A small CTC audio transcriber, trained from scratch: layers 10, 26041 training examples.
Rows from block 5 of a small CTC audio transcriber, named by matrix and row number. Rows with one number within an expert belong to one neuron, the router's apart. Each number is 128 + 24 x the weight over its row's rms, rounded and kept within 0 to 255. All counts start at 0.
After each expert's rows are labels from the 100 clips, of 14976, where the router gives the expert most weight on average: "loudest" is the band of the loudest frequency at the time of the peak. Only what is clearly more common there than usual is listed. The data: short read English sentences (LibriTTS-R). In brackets: how many of the 100, against the usual share in percent.
# router: router (model.blocks.5.mlp.router.weight, 16x160), inputs 0-159
# up: expert up (model.blocks.5.mlp.up, 16x80x160), inputs 0-159
# down: expert down (model.blocks.5.mlp.down, 16x160x80, transposed), outputs 0-159

# expert 1
router.1 [131 131 108 167 137 138 145 109 144 131 126 140 110  78 115 138 120 114 134  93 120 134 118 125 138 127 114 134 133 159 142 135 160 126  94 177 116 110 126 134 137 171 104 106 160 114 118 112 145 119 139 127 155 120 163 146 115 128 154 119 127 140 105 128  80 110 162 103 151 135 172 157 136 159 129  97 105 122 179 134  95 185 118 126  90 163 123  92 137  84 157 119  87 105 118 165 157 106 137 130 152 111 135 121 160  87 137 142 157 129 132 172 134 119  77 155 109 175  78 119 136 113 113 140 126 182 112 139  85 121 149 142  90 101 129 164 176 120 120 112 114 153 151  97 116 169 124 119 152 159 109 151 153 152 111 131 162  98 127  99]
up.0 [137 123 146 115 145 148  89 179 144 104 118 144 115 129 146 134 147 122 168 111 133 126 129 143  96  93 111  70 117 119 134 157  90 135 115 104 118 131 125  99 176  46 121 143 136 123 115 143 126 133 153 155  73 143  90 135  87 114 122 143 112 101 118 105 123 105 139 110 136 121 112 104 123 113 105 161 149 122 113 117 105 105 129 100  89 102  97 110 111 109 135 147 147 125 115 108 107 121  98  70 142  77 118 128 102 101 126 125 120 117 141 134 109 106 168 138 181 144 147 145 117 120 105 130 160 136 162 143 131 117 100 127 125  66 149 161 142 117 161 114 103 142 115 128 177  80  94 159 154  98 132  96 139 125 126 134 123 170  94 108]
down.0 [154 140 124 124 127 135 146 162 114 109 117 158  85  94 157 128  75 119 107 124 172 132 148 122  83 138 105 162 135 116 156 122 118 131  90 127 137 145  97  55 117 113 126 150 114 123 159 116 130  88 120 170 161 153 113 173  64 164 171 108 125 173  95 144 140 110 107 128 134 134 131 106 139 137 100 137 121 117 140 156  98 140 166  92 125 122 112  96 125 184 119 111  92 134 109 114 169 120 155 140 116  91 151 115 110 171 137 107 122 116 106 140 105 115 121 119 129 180 139 120 102 137 122  92 134 165 140 100 147 146 168 101 111 106 141 136 119 110 121 136 155  88  94 134 128 118  92 164 131 120 154 122 169 128 147 109 135 113 122 134]
up.1 [112 100 157 137 139 108  51 122 124 116 132 123 131 109 142 143 176 109 162  95 111  90 159  97 157 122 154 134 149 117 142 167 116 147 111 145 104 119 133 122 140 138 113 122 112 123 133 121  98 127 120 105 139  98  99 101 126  87 155 122  93 127 124 113 131 135  90 106 150 133 150 126  94 124 145 122 155 129 114  94  98 125 148 141 144 140 183 105 111 129 129 117 151 133 184 131 104 141 146 148 139  90 143 142 106 134 184 169 165 134 188 111 147 134 119 140 124 162 175 103 167 116 159  74 129 115  67 124 159 116 120 106 149 127 111 136 129 108 145 126 139 146 101  98 114 100 123 136 139 133 108 139  69 111 147 114 115 159 163  87]
down.1 [116 113 147 143 164 159 109 126 102 107 122 137 175 130 154 150 109 135 137 167 149  98 146 137 117 141 147 114 118  91 158 173  84 142 131  88 112 107 128 130 141 140 134 135 137 142 116 105 122 144 112 113 130  92 144 141 153  89 141 115 135 156 166 146 138 136 105 143  86 114 143 133 152  87 158 126 111  81  98 130 173 129 167 139 138  54 137 126 108 113 150 134 162 145 126 120 173 122 107 126 117 132 148 131 141 147 155 128 147 108  89  82 138 153 132 104 160 106 116 132 180 139 105 125 101 120 139 104 157  98 118 184 147  91 130  76 157 154 128  70 100 135 106 143  90 122 185 135 151 108 122 113 136 102 125 120 114 150 129 134]
loudest: 250 to 500 Hz (33 vs 11.3); 500 to 1000 Hz (27 vs 5.5)

# expert 14
router.14 [122 113 113 117 139  78 127 143 164 124 154 150  96 140  97 136 157 131 155 159 147 128 153 115 104  83 142 115 118  75 101 132 138 128 111 174 132 109 114 133 178 107 129 112 107 161 120 152  77  80  82 113 110 117 117  74 155  87 138 133 132 140 112  92 128 111 155 164 147 143 118 106 154 124 116 162 137  80 114 101 121  99 126  97 121 123 103 134 125 119 108 131 112 154 151 146 168 142 132  89 146 136 125 146  95  85  94 123 142 122 123 162  93 158 145 120 119 134 162  91 151  93 121 179 140 135 134  99 153 113 123 124 154  86 171 155 122 128 151 113 132  88 116 153 132 132 123 141 125  91 145  97 149 151 131  98  99 166 108 133]
up.10 [132  66 126  96 166 137  60 111 147 143 140 153 157 119 123 109  95 150 157 117 113 153 105 137  95 126 127 146 108 133 141 135 116 133 183 129 153 157 142 140 173 138 153 115 175 132 160 157 136 158 113 139 145 160 148 165 117 139 105 160 132 122 122  98 119 143 132 132 100 116 140 111 178 137 140 139 114 115 150 111 140 148 145 148 119  71 139  83 106 127 112 126 114 126 126 118 111 147 153 115  85 125 140 118 140 174 120  95 130 136 181 146 200 162  93 131  97 154 146 108 111 124  94 138 144  96 127 115 141 125 146 115 118 160 141 151 144 178  88 136  95  72 127 101 107 155 156 144 122 126 101 122 146 106 130 115 135 142 135 151]
down.10 [125 100 102 176 129 132  79 136 125 141 142 102  87 133 163 107 112 137 131 123  92 127 113 159 122 103 146 166  97 128 103 135  77 191 149 130 150  83 146  91 119 142 108 118 136 157 133 123 115  93 121 173 148 114 135 121 141 113 125 140 164 107 118 154 132 122 148 183 154 110 136 103 126 142 134 130 132 144 127 111 105 140 147 106 173  97 160 106 108 112 108 120 126 127 156 112 119 111 154 158  89  85  92 100 138 137 132 128 124 140 161 106 145 128 176 175  99 130 146 141  69 171 113 114 132  80 102  67 103 109 123 161 163  91 148 122 130 124 103 108 146 119 143 158 123 126 138 146 132 143 126 143 148 133 142  86 148 128  98 131]
up.11 [137 142 131 116 123 131 139 112 130  95 146 116 156 125 115 124 172 136 153 146 136 124 117  93  79 128 116 159 122 134 133 143  93 110  96 101 139 135 137 103  91 118 131 116 105 121 122  83 103 112 121 164 129 170 170 138  85 178 124 139 111 117  45  71 116 141 142 151 141 124 113  99 116 163 127 150 125 141 126 164 129 110 139 173 170  78 166  85 142 143 119 152 126 110 165  89 138 124 136 151 105 163 122 120 123 164 146  89 123 128 133 109 161 147 127 111  98 136 181 153 109 108 143 126 132 120  72 198 141 109 136 123 135 150 130 116 139 135 110 102 117  99 145 132 137 102 155 143 112 102 130 119 126 158 137 137 123 152  89 151]
down.11 [143 131 117 121  76  69 103  73 120  99 116 141 111 137  97 140 166 151 146 128 128 107 128 101  97  88 156 153 182 156 142 160  92 146 141  81 160 135 168  91  96 126 166 143 108 134 121 144 123  84 165 167 143 119 120 121 149 151 104 124 138 112 123  82  96 180 155 147 109 152 119 125 146 110 145 172 119 102 162 140 123 156 125 129 131 139 106 164 128 132 131 121 124 100 119 151 128 150 157 114 122 130 121 128  98 126 119 138 131 136 163 128 147 110 168 146 162 134 133  92 110 130 158  83 131 168 138 109 102 161  91 137 128 129 149 166 137 136 131 115 121 145 135 161 144 165 125 142 115  79 138 123 123 127 137  84 150 118  81 132]
loudest: 250 to 500 Hz (29 vs 11.3)

# expert 12
router.12 [130 129  80 114 144 115 107 115 109 128 111 109 155 142 111 141 124 122  98  92  99 108 101 113  99 172 147 129  74 151  95 110 100 106 121 102 144 153 120 118 146 190 155 148 130 164 122 127 155 134 145 117 140 102 106 148 127 116  99 135 107 145 136 133 104 125 103  88 102 153 164  72 125 131  99 130 161 136  85 192 146 159 110 125  96 140 127 161 126 147 116  86 141 141 150 113  97 149 124 126 112 116  99 125 104 131 153  87 159 166 121 148 105 123  87 147 130 138 149  93 100 135 161 152 138 131 133 114 128 117 104 110  80  94 137 147 125 111 113 136 124 109 123 149  95  80 167 124 105 140 138  94 172 180 135 161 123 129 106 105]
up.0 [ 96 160 140 143 123 143 126 150 129 142 141 135 133 124 125 114 121 135 162 127 128 109 174 156 186 120 116 110 128 121 113 112 144 122 113 155 157 130 137  93 139 134  99  88 102 139 113  86 126 105 110  90 150  80 113 121 150 101 146 136 132 125 143 166 127 163 148 111 128  95 132 162 146 110 137 121 107 116 132 108 122 112 134 133 114 120 152 173 119 105 139 122 141 139 135 175 194 127 111 109 118 132 175 145 126 133 138 166 145 116 115 146 146  97 123 141 178 111  75 148 178 128 130  75 123 118 152 145 143 168 154 150 149 146 148 135 116  93 103 112 184 125  92 118 128 123  76 117  97 146 147 127 196 123 149 143 126  90 147 184]
down.0 [163 151 142 152 109 145 115 108 115 165 135 119 112 100 124 111 100 150 172 105 150 133 119 115 100 128 103 149 115 141 103 137 113 117 123 117 155 189 163 158 157 106 103 114 157 149 157 164 119 153 133 113 113 160 156 133 108 132 199 118 125 121 144 101 150 128 122 138 150 101  96 109 119 162  62  86 148 152 141 135  88 150 172 113  99 127 149 116 134 170 121 165  94 165 144 134 120 116 169 135  89 145 147 129 130 149 140 111  84 163 136 128 118 116 126 139  84  97 146 144 134 138 124  99 127 157 125 138 137 120 136 103 122 115 129 104 105 127 128 109 127 133 119 123 175 139 167 184 140 189 103 101 157 127 141 118 132  96 118 160]
up.1 [ 92 122 115 147 162 137 169 149  92 137 126 155 106 113 175 123 142 156 132 150 138 146 155 142 136 120 151  66 136 107 136  94  97 108 115 145 137  45 119  48 105 125 115 110  96 123 133 128  94 157 147 145 162 107  76 100 138 104 109 152  76 137 120 149 125 115 101 163 134  82 158 112 157 135 134 147 137  98 148 104  94 140 136 151  90 117 104 125 101 109 146 137 142 109 135 118 126 119 143 120 132 101 148 126 122 137 156 146 129 142 119 127 135 129 155 148 124 126 132 131 120 127  99 127 136 144 163 130 123  93 167 171 122 143 147 146 123  95  79  95 134 106 150 173 130 128 115 113 127 103 167 100 140 153  90 165 128 155 117 112]
down.1 [136 138 100 112 128 114 132 126 166 146 122 116 118 151 104 146 169 123 128 115 133 115 106 145 107  72 148 145 149 104 146 105  99 122 157 122 115 126 121 128 113 168 115 145 116 134 115 113 164 118  99 136  57 125 165  77 114 155 142 106 129 104 153 150 124 150  49 147 155 113  74 123 133 121 142 133 140 170  96 173 152 147 124 144 163 187 113 150 124 144 109 155 126 112 150 147 155 148 102 143 110 136 118 192 105 150 134 173 108 118 140 115 153  98 148 172 122 127 157  83 143 134 137  90  94  84 131 150 108 126 126 149 103 120 138 126 132  98 142 139 120 139 137 145 131 115 142 164 119 155  93  77 117 143 126 125 119 108 121 148]
loudest: 250 to 500 Hz (29 vs 11.3)

# expert 4
router.4 [119 151 131 126  93 121 126 155 144 137 157 152 141 103 135 110 146  73 119 153 155 137 136  61 111 186  78 131 114  90 121 133 107 118 153 118 101 126 116 103 163 119 100 130 158 120 170 128 163 104 139 162 139 145 144 124 117 150 113 141 148 129 127 141 183 154 113 127 136 155 146 171 157 162 117  92  85 135 134 137 175 113 121 135 159 130 114 119 127 126 120 173 123 161 133 115 171 119 158 118 105 152 128 104 154 165  96 108 100 151 119  96 121 140 119 112 129  90 150 107 128 110  88  96  94 143 123  98 132 122 123  97 129 127  82 107  85 162 142 167 109 103 100 101 142 126  99 131 148 148 150  98 149 107 141 179 128 130 111 117]
up.0 [144 146 108 169 151 146 105 144 153 149 137 117 108 127 111 129 148 120 122 112 142 126 140 140 153 148 108  78 112 128 128 178 187 113 157 173 132 126 113 126 133 101 164 131 134 168 122 150 104 110 107  97 122 119 126  98 164  83 127 110 105 141 124  95 120 135 101 138 142 100 128  90 166 127 143 158 201 119 136 114 124 116 154 104  94 108 147  98 122 124 133  98 161  98 161  92 124 117 118 123 175 172 138 158  94  90 130 122  93 125 137 148 120 153 115  83  69 131  91 136 151 116 155  97 151 123 123 178 120 160 146 142 104 101 112 140 119 134 129 137 113 148 147 132 133 169 131 109 123 118 124  66 109 108 150 116 138 131 123 171]
down.0 [132 133 121 140 164 122 130 120 145 131 124 114 129 135 162 173 110 130  92 146 114 116 117 150 136 124 151 149 101 107 107 151 123 141 112 129 146 186 140  84 115 102 163 120 135 172 106 182  77 121  87 130 151  82 133 134 148 152 147 108 105 144 152 118  86 101 139 127 149 151 114 139 108 162  69 123 157 117 143 146 170 124 125  90 154 135 174 136 108 172 148  62 154 131 152 131  90 152 132 119 149 145 138 137  92 166 126 110 142 145 102 178 148 113  82 122  98 106 141 127 134 143 140 122 137 159 114 134  86 126 149 124 114 108 155 125 123 114 119  92 147 137 135 129 123 142 157 122 103 183 131 145 118 148  93  79 130  99 129 117]
up.1 [123 116 101 128 155 132 110 151  99 145 128 153 131 122 156 131 117 120 118 137 146 147 130 118  86 142  71 142  68 102 126 115 156 142 114 161 140  68  77 157 142 129 120 128 146 105 128 175 115 172 141 117 114 151  77 124 136 118 127 130  96  98 110 149 122 125 132 102 112  82 146 147 129 122 135 136 122 135 124  64  73 132 135 112 115 106 107 112  93 132 145  70 194 114 168 131 102 111 136 145 113 110 154 176 123 127 134 125 146  82 117 102 116  73 140 107 156 125 140 143 140 112 129 129 146 134 151 121 111 136  72 143 100 151 130 110 126 122 103  85 147 150 111 146 145 121 159  87 144 105 150 112 114 163 127 146 146 138 139 108]
down.1 [186 124 135 123 141 122 103 156 127 168 155 139 118 151 118 122 129 156 106 108 113 142 125 112 144  83 117 129 121  98  76 155  92 155  97 141 145 139 163  96  98 121 122 183 110 121 115 132 101 135 100 124  98 143 111 130 100 112 128 152 156 175 127 115 108 164 145 132 130  93 146 121 132 144 108 138 127 120 108 113 133 157 108  93 175 127 155 143 113 123 168  71 135 128 149 125 150 111  71 154 112 130 113 144  77 118  89 129 154  77 114 137 193 133 134 140 121  59 128 141 105 128 123 141  93 109 121  68 106 126 130 133  98 109 120 133 141  81 135 117 118 128  90 122 119 130 110 139 133 135 141 166  94  98 111 114 108 120 121 105]
loudest: 250 to 500 Hz (50 vs 11.3)

# expert 3
router.3 [156 150 151 144  99 167 141 120 110 163 106 117 139 154 135 132 120 142 102  91 163 131  90 111 119  81  96 147 119  91 122 134  79 123 177 116  94 153 161 116 125 144 160 124 136 134 137 110 167 128  97 106 145 146 167 118 133 107 178 112  96 134 149 108 127 165  93 125 151 142 147 134 127 104 178 101 124 129 153 108 129 158 134 144 122 137 133 113 174 134 158 142 112 113 161 156 139 123 148 177 180 144 122 120 150  85 141 172 116  88 114  87 128  96 131 105 119 155 140 115 118 135  92 116 116 120 142 108 166 184 130 127 133 144 169 116 169 163 155 103 115 175 119 147 154 132 122 118 157 103 125 147 100 145 133 110 129 152 150 141]
up.0 [137 146 166 141 131 144 134 101 167 117 149 123 155 138 129 132 146 113 113 124  92 113 117 124 164 151 117 131 113  95 134 173 109 115 143 127 111 139 136 115 159 137 107 132 142 125  92 107 133 158 128 163 143 137 146 128 175  79 162 131 122 170 147 147 114 135 159 147 132 108 131 159 118 124 165 139 139 120 134  91 112 106 148 161 138 144 152 102 134  84 136 160 133 162 151  88 101  77 126 138 136 101 132 164 130 107 160 152 100 120  84 127 104 102 109 176 116 108 141 148 123  99 127 120 120 127 184 137 133 148 163 126 115 135 171 122  70 155 155 185 135 146 123 161 187 127 112  77 116 131 139 146 139  94 125  78  91 160 130 109]
down.0 [143 135  90 124 138 105 152 213 101 120 105 134 138 160 143 136 138 161 138 137 127 112 142 150 129 110 111 109 133 139 160 153 137 168  73 123 123 134 107 110 147 175 112 125 136 110 114 107  68 162 121 132 173 127 141 140 112 124  95  96 155 149 124 131 152 118 100 129 105 122 157 129 159  86 162 128 116 139 127 127 101 100 115 118 157 139 103  96 173  95 120 161  90 134 177 124 144 137 101 170 138 126 124 112 145 103 130 141 139 142  64 105 114 122 150 130 101 147  88 147 119 104 133 147 103 122 138 102 165 112 128 148 165  90 134 112 144 113 145 194 118  89 176 152 127 138 143 110 163 118 115 123 107 143 142 144 125 114 148 143]
up.1 [136  99 126 111 108 161 156 120 110 149 139 134 107 131 122 156 106 148 105 156 132 120 154  98  96 113 116 140 107 109 131 122  89 135 109  68 104 106 158 155 117 129 114 141 120 110 114 116 107 152 116 155 132 178 153 112  74 113 150 188 121 145 114  58 134 150 122 126 110 135 197 118 141 195 109 139 118  77 135 103 121 170 104 130 112 109 151 113 128 112 139 111 150 119 142 142 119 117 102 116 108 148 121 116 137 118  96  96 159 108  76 123 148  95 150 144 138  81 117  90 121 131  84 106 117 129  82 113 159 128 148 109 107 112 115 119 159 125 142 129 169 129 137 128 116 130 158  79 119 140 121 114 156 123 152 149 157 151 101 107]
down.1 [ 64 143 110 118 112 155 123 128 140 150 119 100 152 119 158 100 102 166 132 165 117 124 107 123  82 168 153 135 125 167 121 140 123 144 136 117 129 109 143 170 156 139 140 118 185 124 147 133 131 141 137 127 164 124 139 129 125 133 123 114 160 134 120 149 130 125 131  84  85  93 132 134 135 158 111  96  96 136 111 128 167 117 127 137  74  73 131 141 151 135 119  97 144 114 110 102 101 121 115 140 176 118  97 160 135  76 138 147 142 122  87 151 149 107 106 102 124 107 135 159 126 147 136 121 141 109  75 111 105 120 123 123 112 182 138  85 166 122 156 120 103 151 165 119 101  89 166 123 123 162  89 126 126 120 117 125 108  86 111  74]
loudest: 4000 to 8000 Hz (49 vs 4.4)

# expert 10
router.10 [147 143 170 133 150 121 122 167  96  89 118 173 122 104 156 115 118 122 112 126  71 122 129 146 113 137 126 155 116 122 157 150 106 167 121 108 147 121 156 139 130 135 101 136 156 127 133 119 132 150 143 135  90 135 111 179 107 167 124 139 146 169 140 150 143 112 167 140 168 172 105 114  82 123 125 129 174 127 106 125 140 168 146  86 153  79 152 120 129 128 159 102 162 155 150 103 132 126 138 112 110 122  90 135  96 136 135 106  99 132 158 110 158 110 125 148 138  80 162 143 108 132 108 144 118 137 104 145 106 174 139 167 145 111  94 103 157 127 109  95 140 137 121 120  95  62 142 117 158  94  92 160 118 103 117 112 121  96 163 125]
up.0 [100 156 126 129 100 120 119 124 138 111 168 116 123 101  82 102 123 121 136  86 135 127 143 142 120 113  92 147 155 119  90 159 118 182 120 152 140 149  92 140 117 116 117 130 114 145 152 138  93 126 126 140 138 132 111 136 173 127 117 141 150 122  81 117 145 111 123  89 103 180 133 117 117 147 162 104 127 168 187 103 151 123 137 130 129 111 117 114 115 112 127 113  94  94 116 149 120 123 160  89 166 134 126 117 119 123 139 138 135 107 127 121 139 125 124  87  90 131 123  85 123 118 131 137 130 141 176  97 125 168 116 104 106 101 146 120 149 133  59 116 120 139 153 111 104 136  98 156 111 163 124  79 132 154  75 142  78 116 139 210]
down.0 [125 104 152 133 163 115 136 138  99 108 119 123 176 130 100 115 138 128 125 135 154 107 114 115 152 100 161 169 127 192 133 151 116 100 143  99  76 158 171 155  89 141 106 107 186 127 159 125 134 114 182 118 155 131 106 155  89 106 111 122 156  97 100 165 131 111 139 124 138 108 106 131 138 157 158  95 107 109 108 101 115  83 138 138 131 129 165 140 121 123 135 144 119 147 149 122 126 111  73 161 124 113 105 145 138  86 114 106 134 158 132 161 127 135 161 135 155 105 125 147 132 171 109 142 130 105 150 120 157 156 155 138 134 125 182 113 141 142 158 151 161 136 154 127  92 161 131 137 183 139  98  98 143 134 130 156 162 160 134 140]
up.1 [105 146 164 148  70 163 161 117 153 131 100  89 133 120  95 121 171 100 109 153 109 104 178 149 149 106 114 140 114 116 129 148 170 119 133 114  84  91 130  88 115 138 125 114 150 112  91 118 157 122 120 148 133 138 103 144 124 138 132 116 128 143 111 142 101 148 141 130  93 142 113 158 124 155 154 114 122 108 151 128 138 149 105 155 121 121 171 115 166  80  96 149 158 142  95 159 165  92 146 126 125 139 127 129 156 142 114 155 116 138 165 120 130 170 132  85 125 134 138 134 119 116 103 124  98 121 118 116 163  91 170 157 134 105 130 161 127 122  86 141 173 164 105 104 115  73 101 135 153 148 117 159 134 176  77 139 138  97 129 114]
down.1 [158 130 130 109 111 159 117 146  63 138 124 117 157 137 137  98 130 105 178 108 158 121 124 143 116 120  93 168 150  91 119 117 128 110 173 100 145 116 155 133 158 126 112 148 127 155 120 153 138 125 150 101 162 152 148 147 141 158 137 136 101 100 134 108 135 128 142 156 125 117 110  98 116  89 118 129 170 125 137 177 124 138 108 106 127 159 133 156  78 149 161 162  97 162 146 129 104 128  92 152 141  88 134 104  97 101 115 117 166 126 104 150  98  63 145 117  90 147 149 118 131  92 112 105 118 119 143 151 190 104  92 123 101 118 144 164 123 111 126 103 104 123 126 102 131 169 174 122 155 130 104 136 131 135 113 105 152 114 170 158]
loudest: 250 to 500 Hz (44 vs 11.3)

# expert 8
router.8 [139 128 111 141 108 157 169 126 155 162 121  81 152 115 108 144 142 122 139 165 128 111 153 139 109 132 154 105 148 171 134 123 134 170 150 100 141 119 128 138 127 134 138 163 114 146 144 119 164 142 154 130 145 122 140 139 163  71 136 141 148 117 107 116 164 140 101  95 121 137 144 128 127 128 150 153 121 127 105 130 139 133 139 187 135 152 104 151 169  95 135 139 103 128 108 139 162 160 151 109 138 173 151 125 138 140 141 120 120 133 132  96 136 139 168  57 114  72 115 103 121 141 170  69 130 121 130 187 169 116 116 111 139 142 116 124 142 116 138 152 132 131 138 128 119 101 109 117 103 158 175 103  99 125 135 161 129  78 142 204]
up.0 [152  87  94 131 120 163 104 150 150 148  87 174 125 113 167 131  72 102 131 105 155 105 114 143 104 139 126 152 117 125 153 161 105 132 135 104 100 120 125 106 111 130 118  67 118  83 121 155 126 145 158 169 153 176 166 138 125 142 159 113 146 129 163 133 141 116 112 121  95 135 136 145 135 140  79 145  94 137 111 100  63 115 131 145 137  95 160 110 128 125 152 144 118 108  92 147 123 140 170 110 157 141 145 128 124 150 108 126 150 132 117 127 130 113 115 177 160  95 111 151 146 167 145 135 130 191 130 118 118 109 118 112 105 152 120 119 128 153  95  89 118  72 133 150 140 175 146 107 134 119 160 125 128 103 138 160 116 142 149 155]
down.0 [133  89  93 103 120 104 155 155 157 125  94 133 133 159  86 117 133 126  82 106 128  86 126 114 128 153 123 109  99 154 111 125 110 110 125  98 108 156 105 142  94  97 115 132 139 146 134 117 113 142 125 133 103 136 152 127 129 169  78 127 110 119  82 121 119 144  96 174 176  80 121 146 165 141 107 166  95 111 117 150 109 120 134 108 152 135 126  91 115 157 141 111 143 151 106 151 151 143 105 104  90 164  63 168 116 151 157 155 129 160 105 182 114 124 148 149 150 139  79 146 137 154 155 160 125 142 108 126 129 127 108 125 152 137 162  92 158 142 103 139 128 135 102 141 153 143 154 127 115 130 101 104 129 159 183 150 118 108 107 122]
up.1 [104 153 146 103 143 139 105 120 145  91 140 141 151 140 199 147 135 130 170 131  73 151 148 142 126 123 135  97 118 146 147 143 129 153 139 111 133 125 149 110 140 130 129 118 133 134  82 114 141 137 144  99 146 134 121 132  93 119 122 191  84 115 160 138  93 110 134 130 172 137 109 135 134  55  47 140 130 137 106 120 125 135 151 130 130 100 121  74 132 111 159 101 145 159 154 146  93 124 126 132 148 103 161 130 152  72 136 100 121 103  94 104 143  90 145 100 149 116 159 142 108 125 115 117 132 145 119 137 114  85 119 147 135 166 126 118 115 175 130 152 143 123 160 141 113 110 118 101 117 109  85 131 114 182 146 117 134 104 145 112]
down.1 [121 174 109 137  90 110 170 126 125 166 160 111 126 138 143 119 146 136 151  95 127 127 103 112 139  97 158 156 125 162  90 148 115 156 139 110 169 156 129 106 116 135 102 157  86 142 106 121 133  92 122 151 150 131 106 171 139 130 143 119 129 130 139 132 114 137 148 172 102 116  89  84 121  81 129 100 152 115 153 122 133 127 129 134  77 152 113 141  79 128 155 115 121 110 119 116 111 139 141 104 191 136 169 130  82 127 146 105  96 149  92 109 157 114 125 114 144 156 149  98 144 111 104 142  85 140 146  63  75 128 155 144 137 100 131 128 161 115 143 147 118 160 144 141 114  67  99 141 135 123 141 128 146 117 125  98 114 147  85 119]
loudest: 500 to 1000 Hz (34 vs 5.5)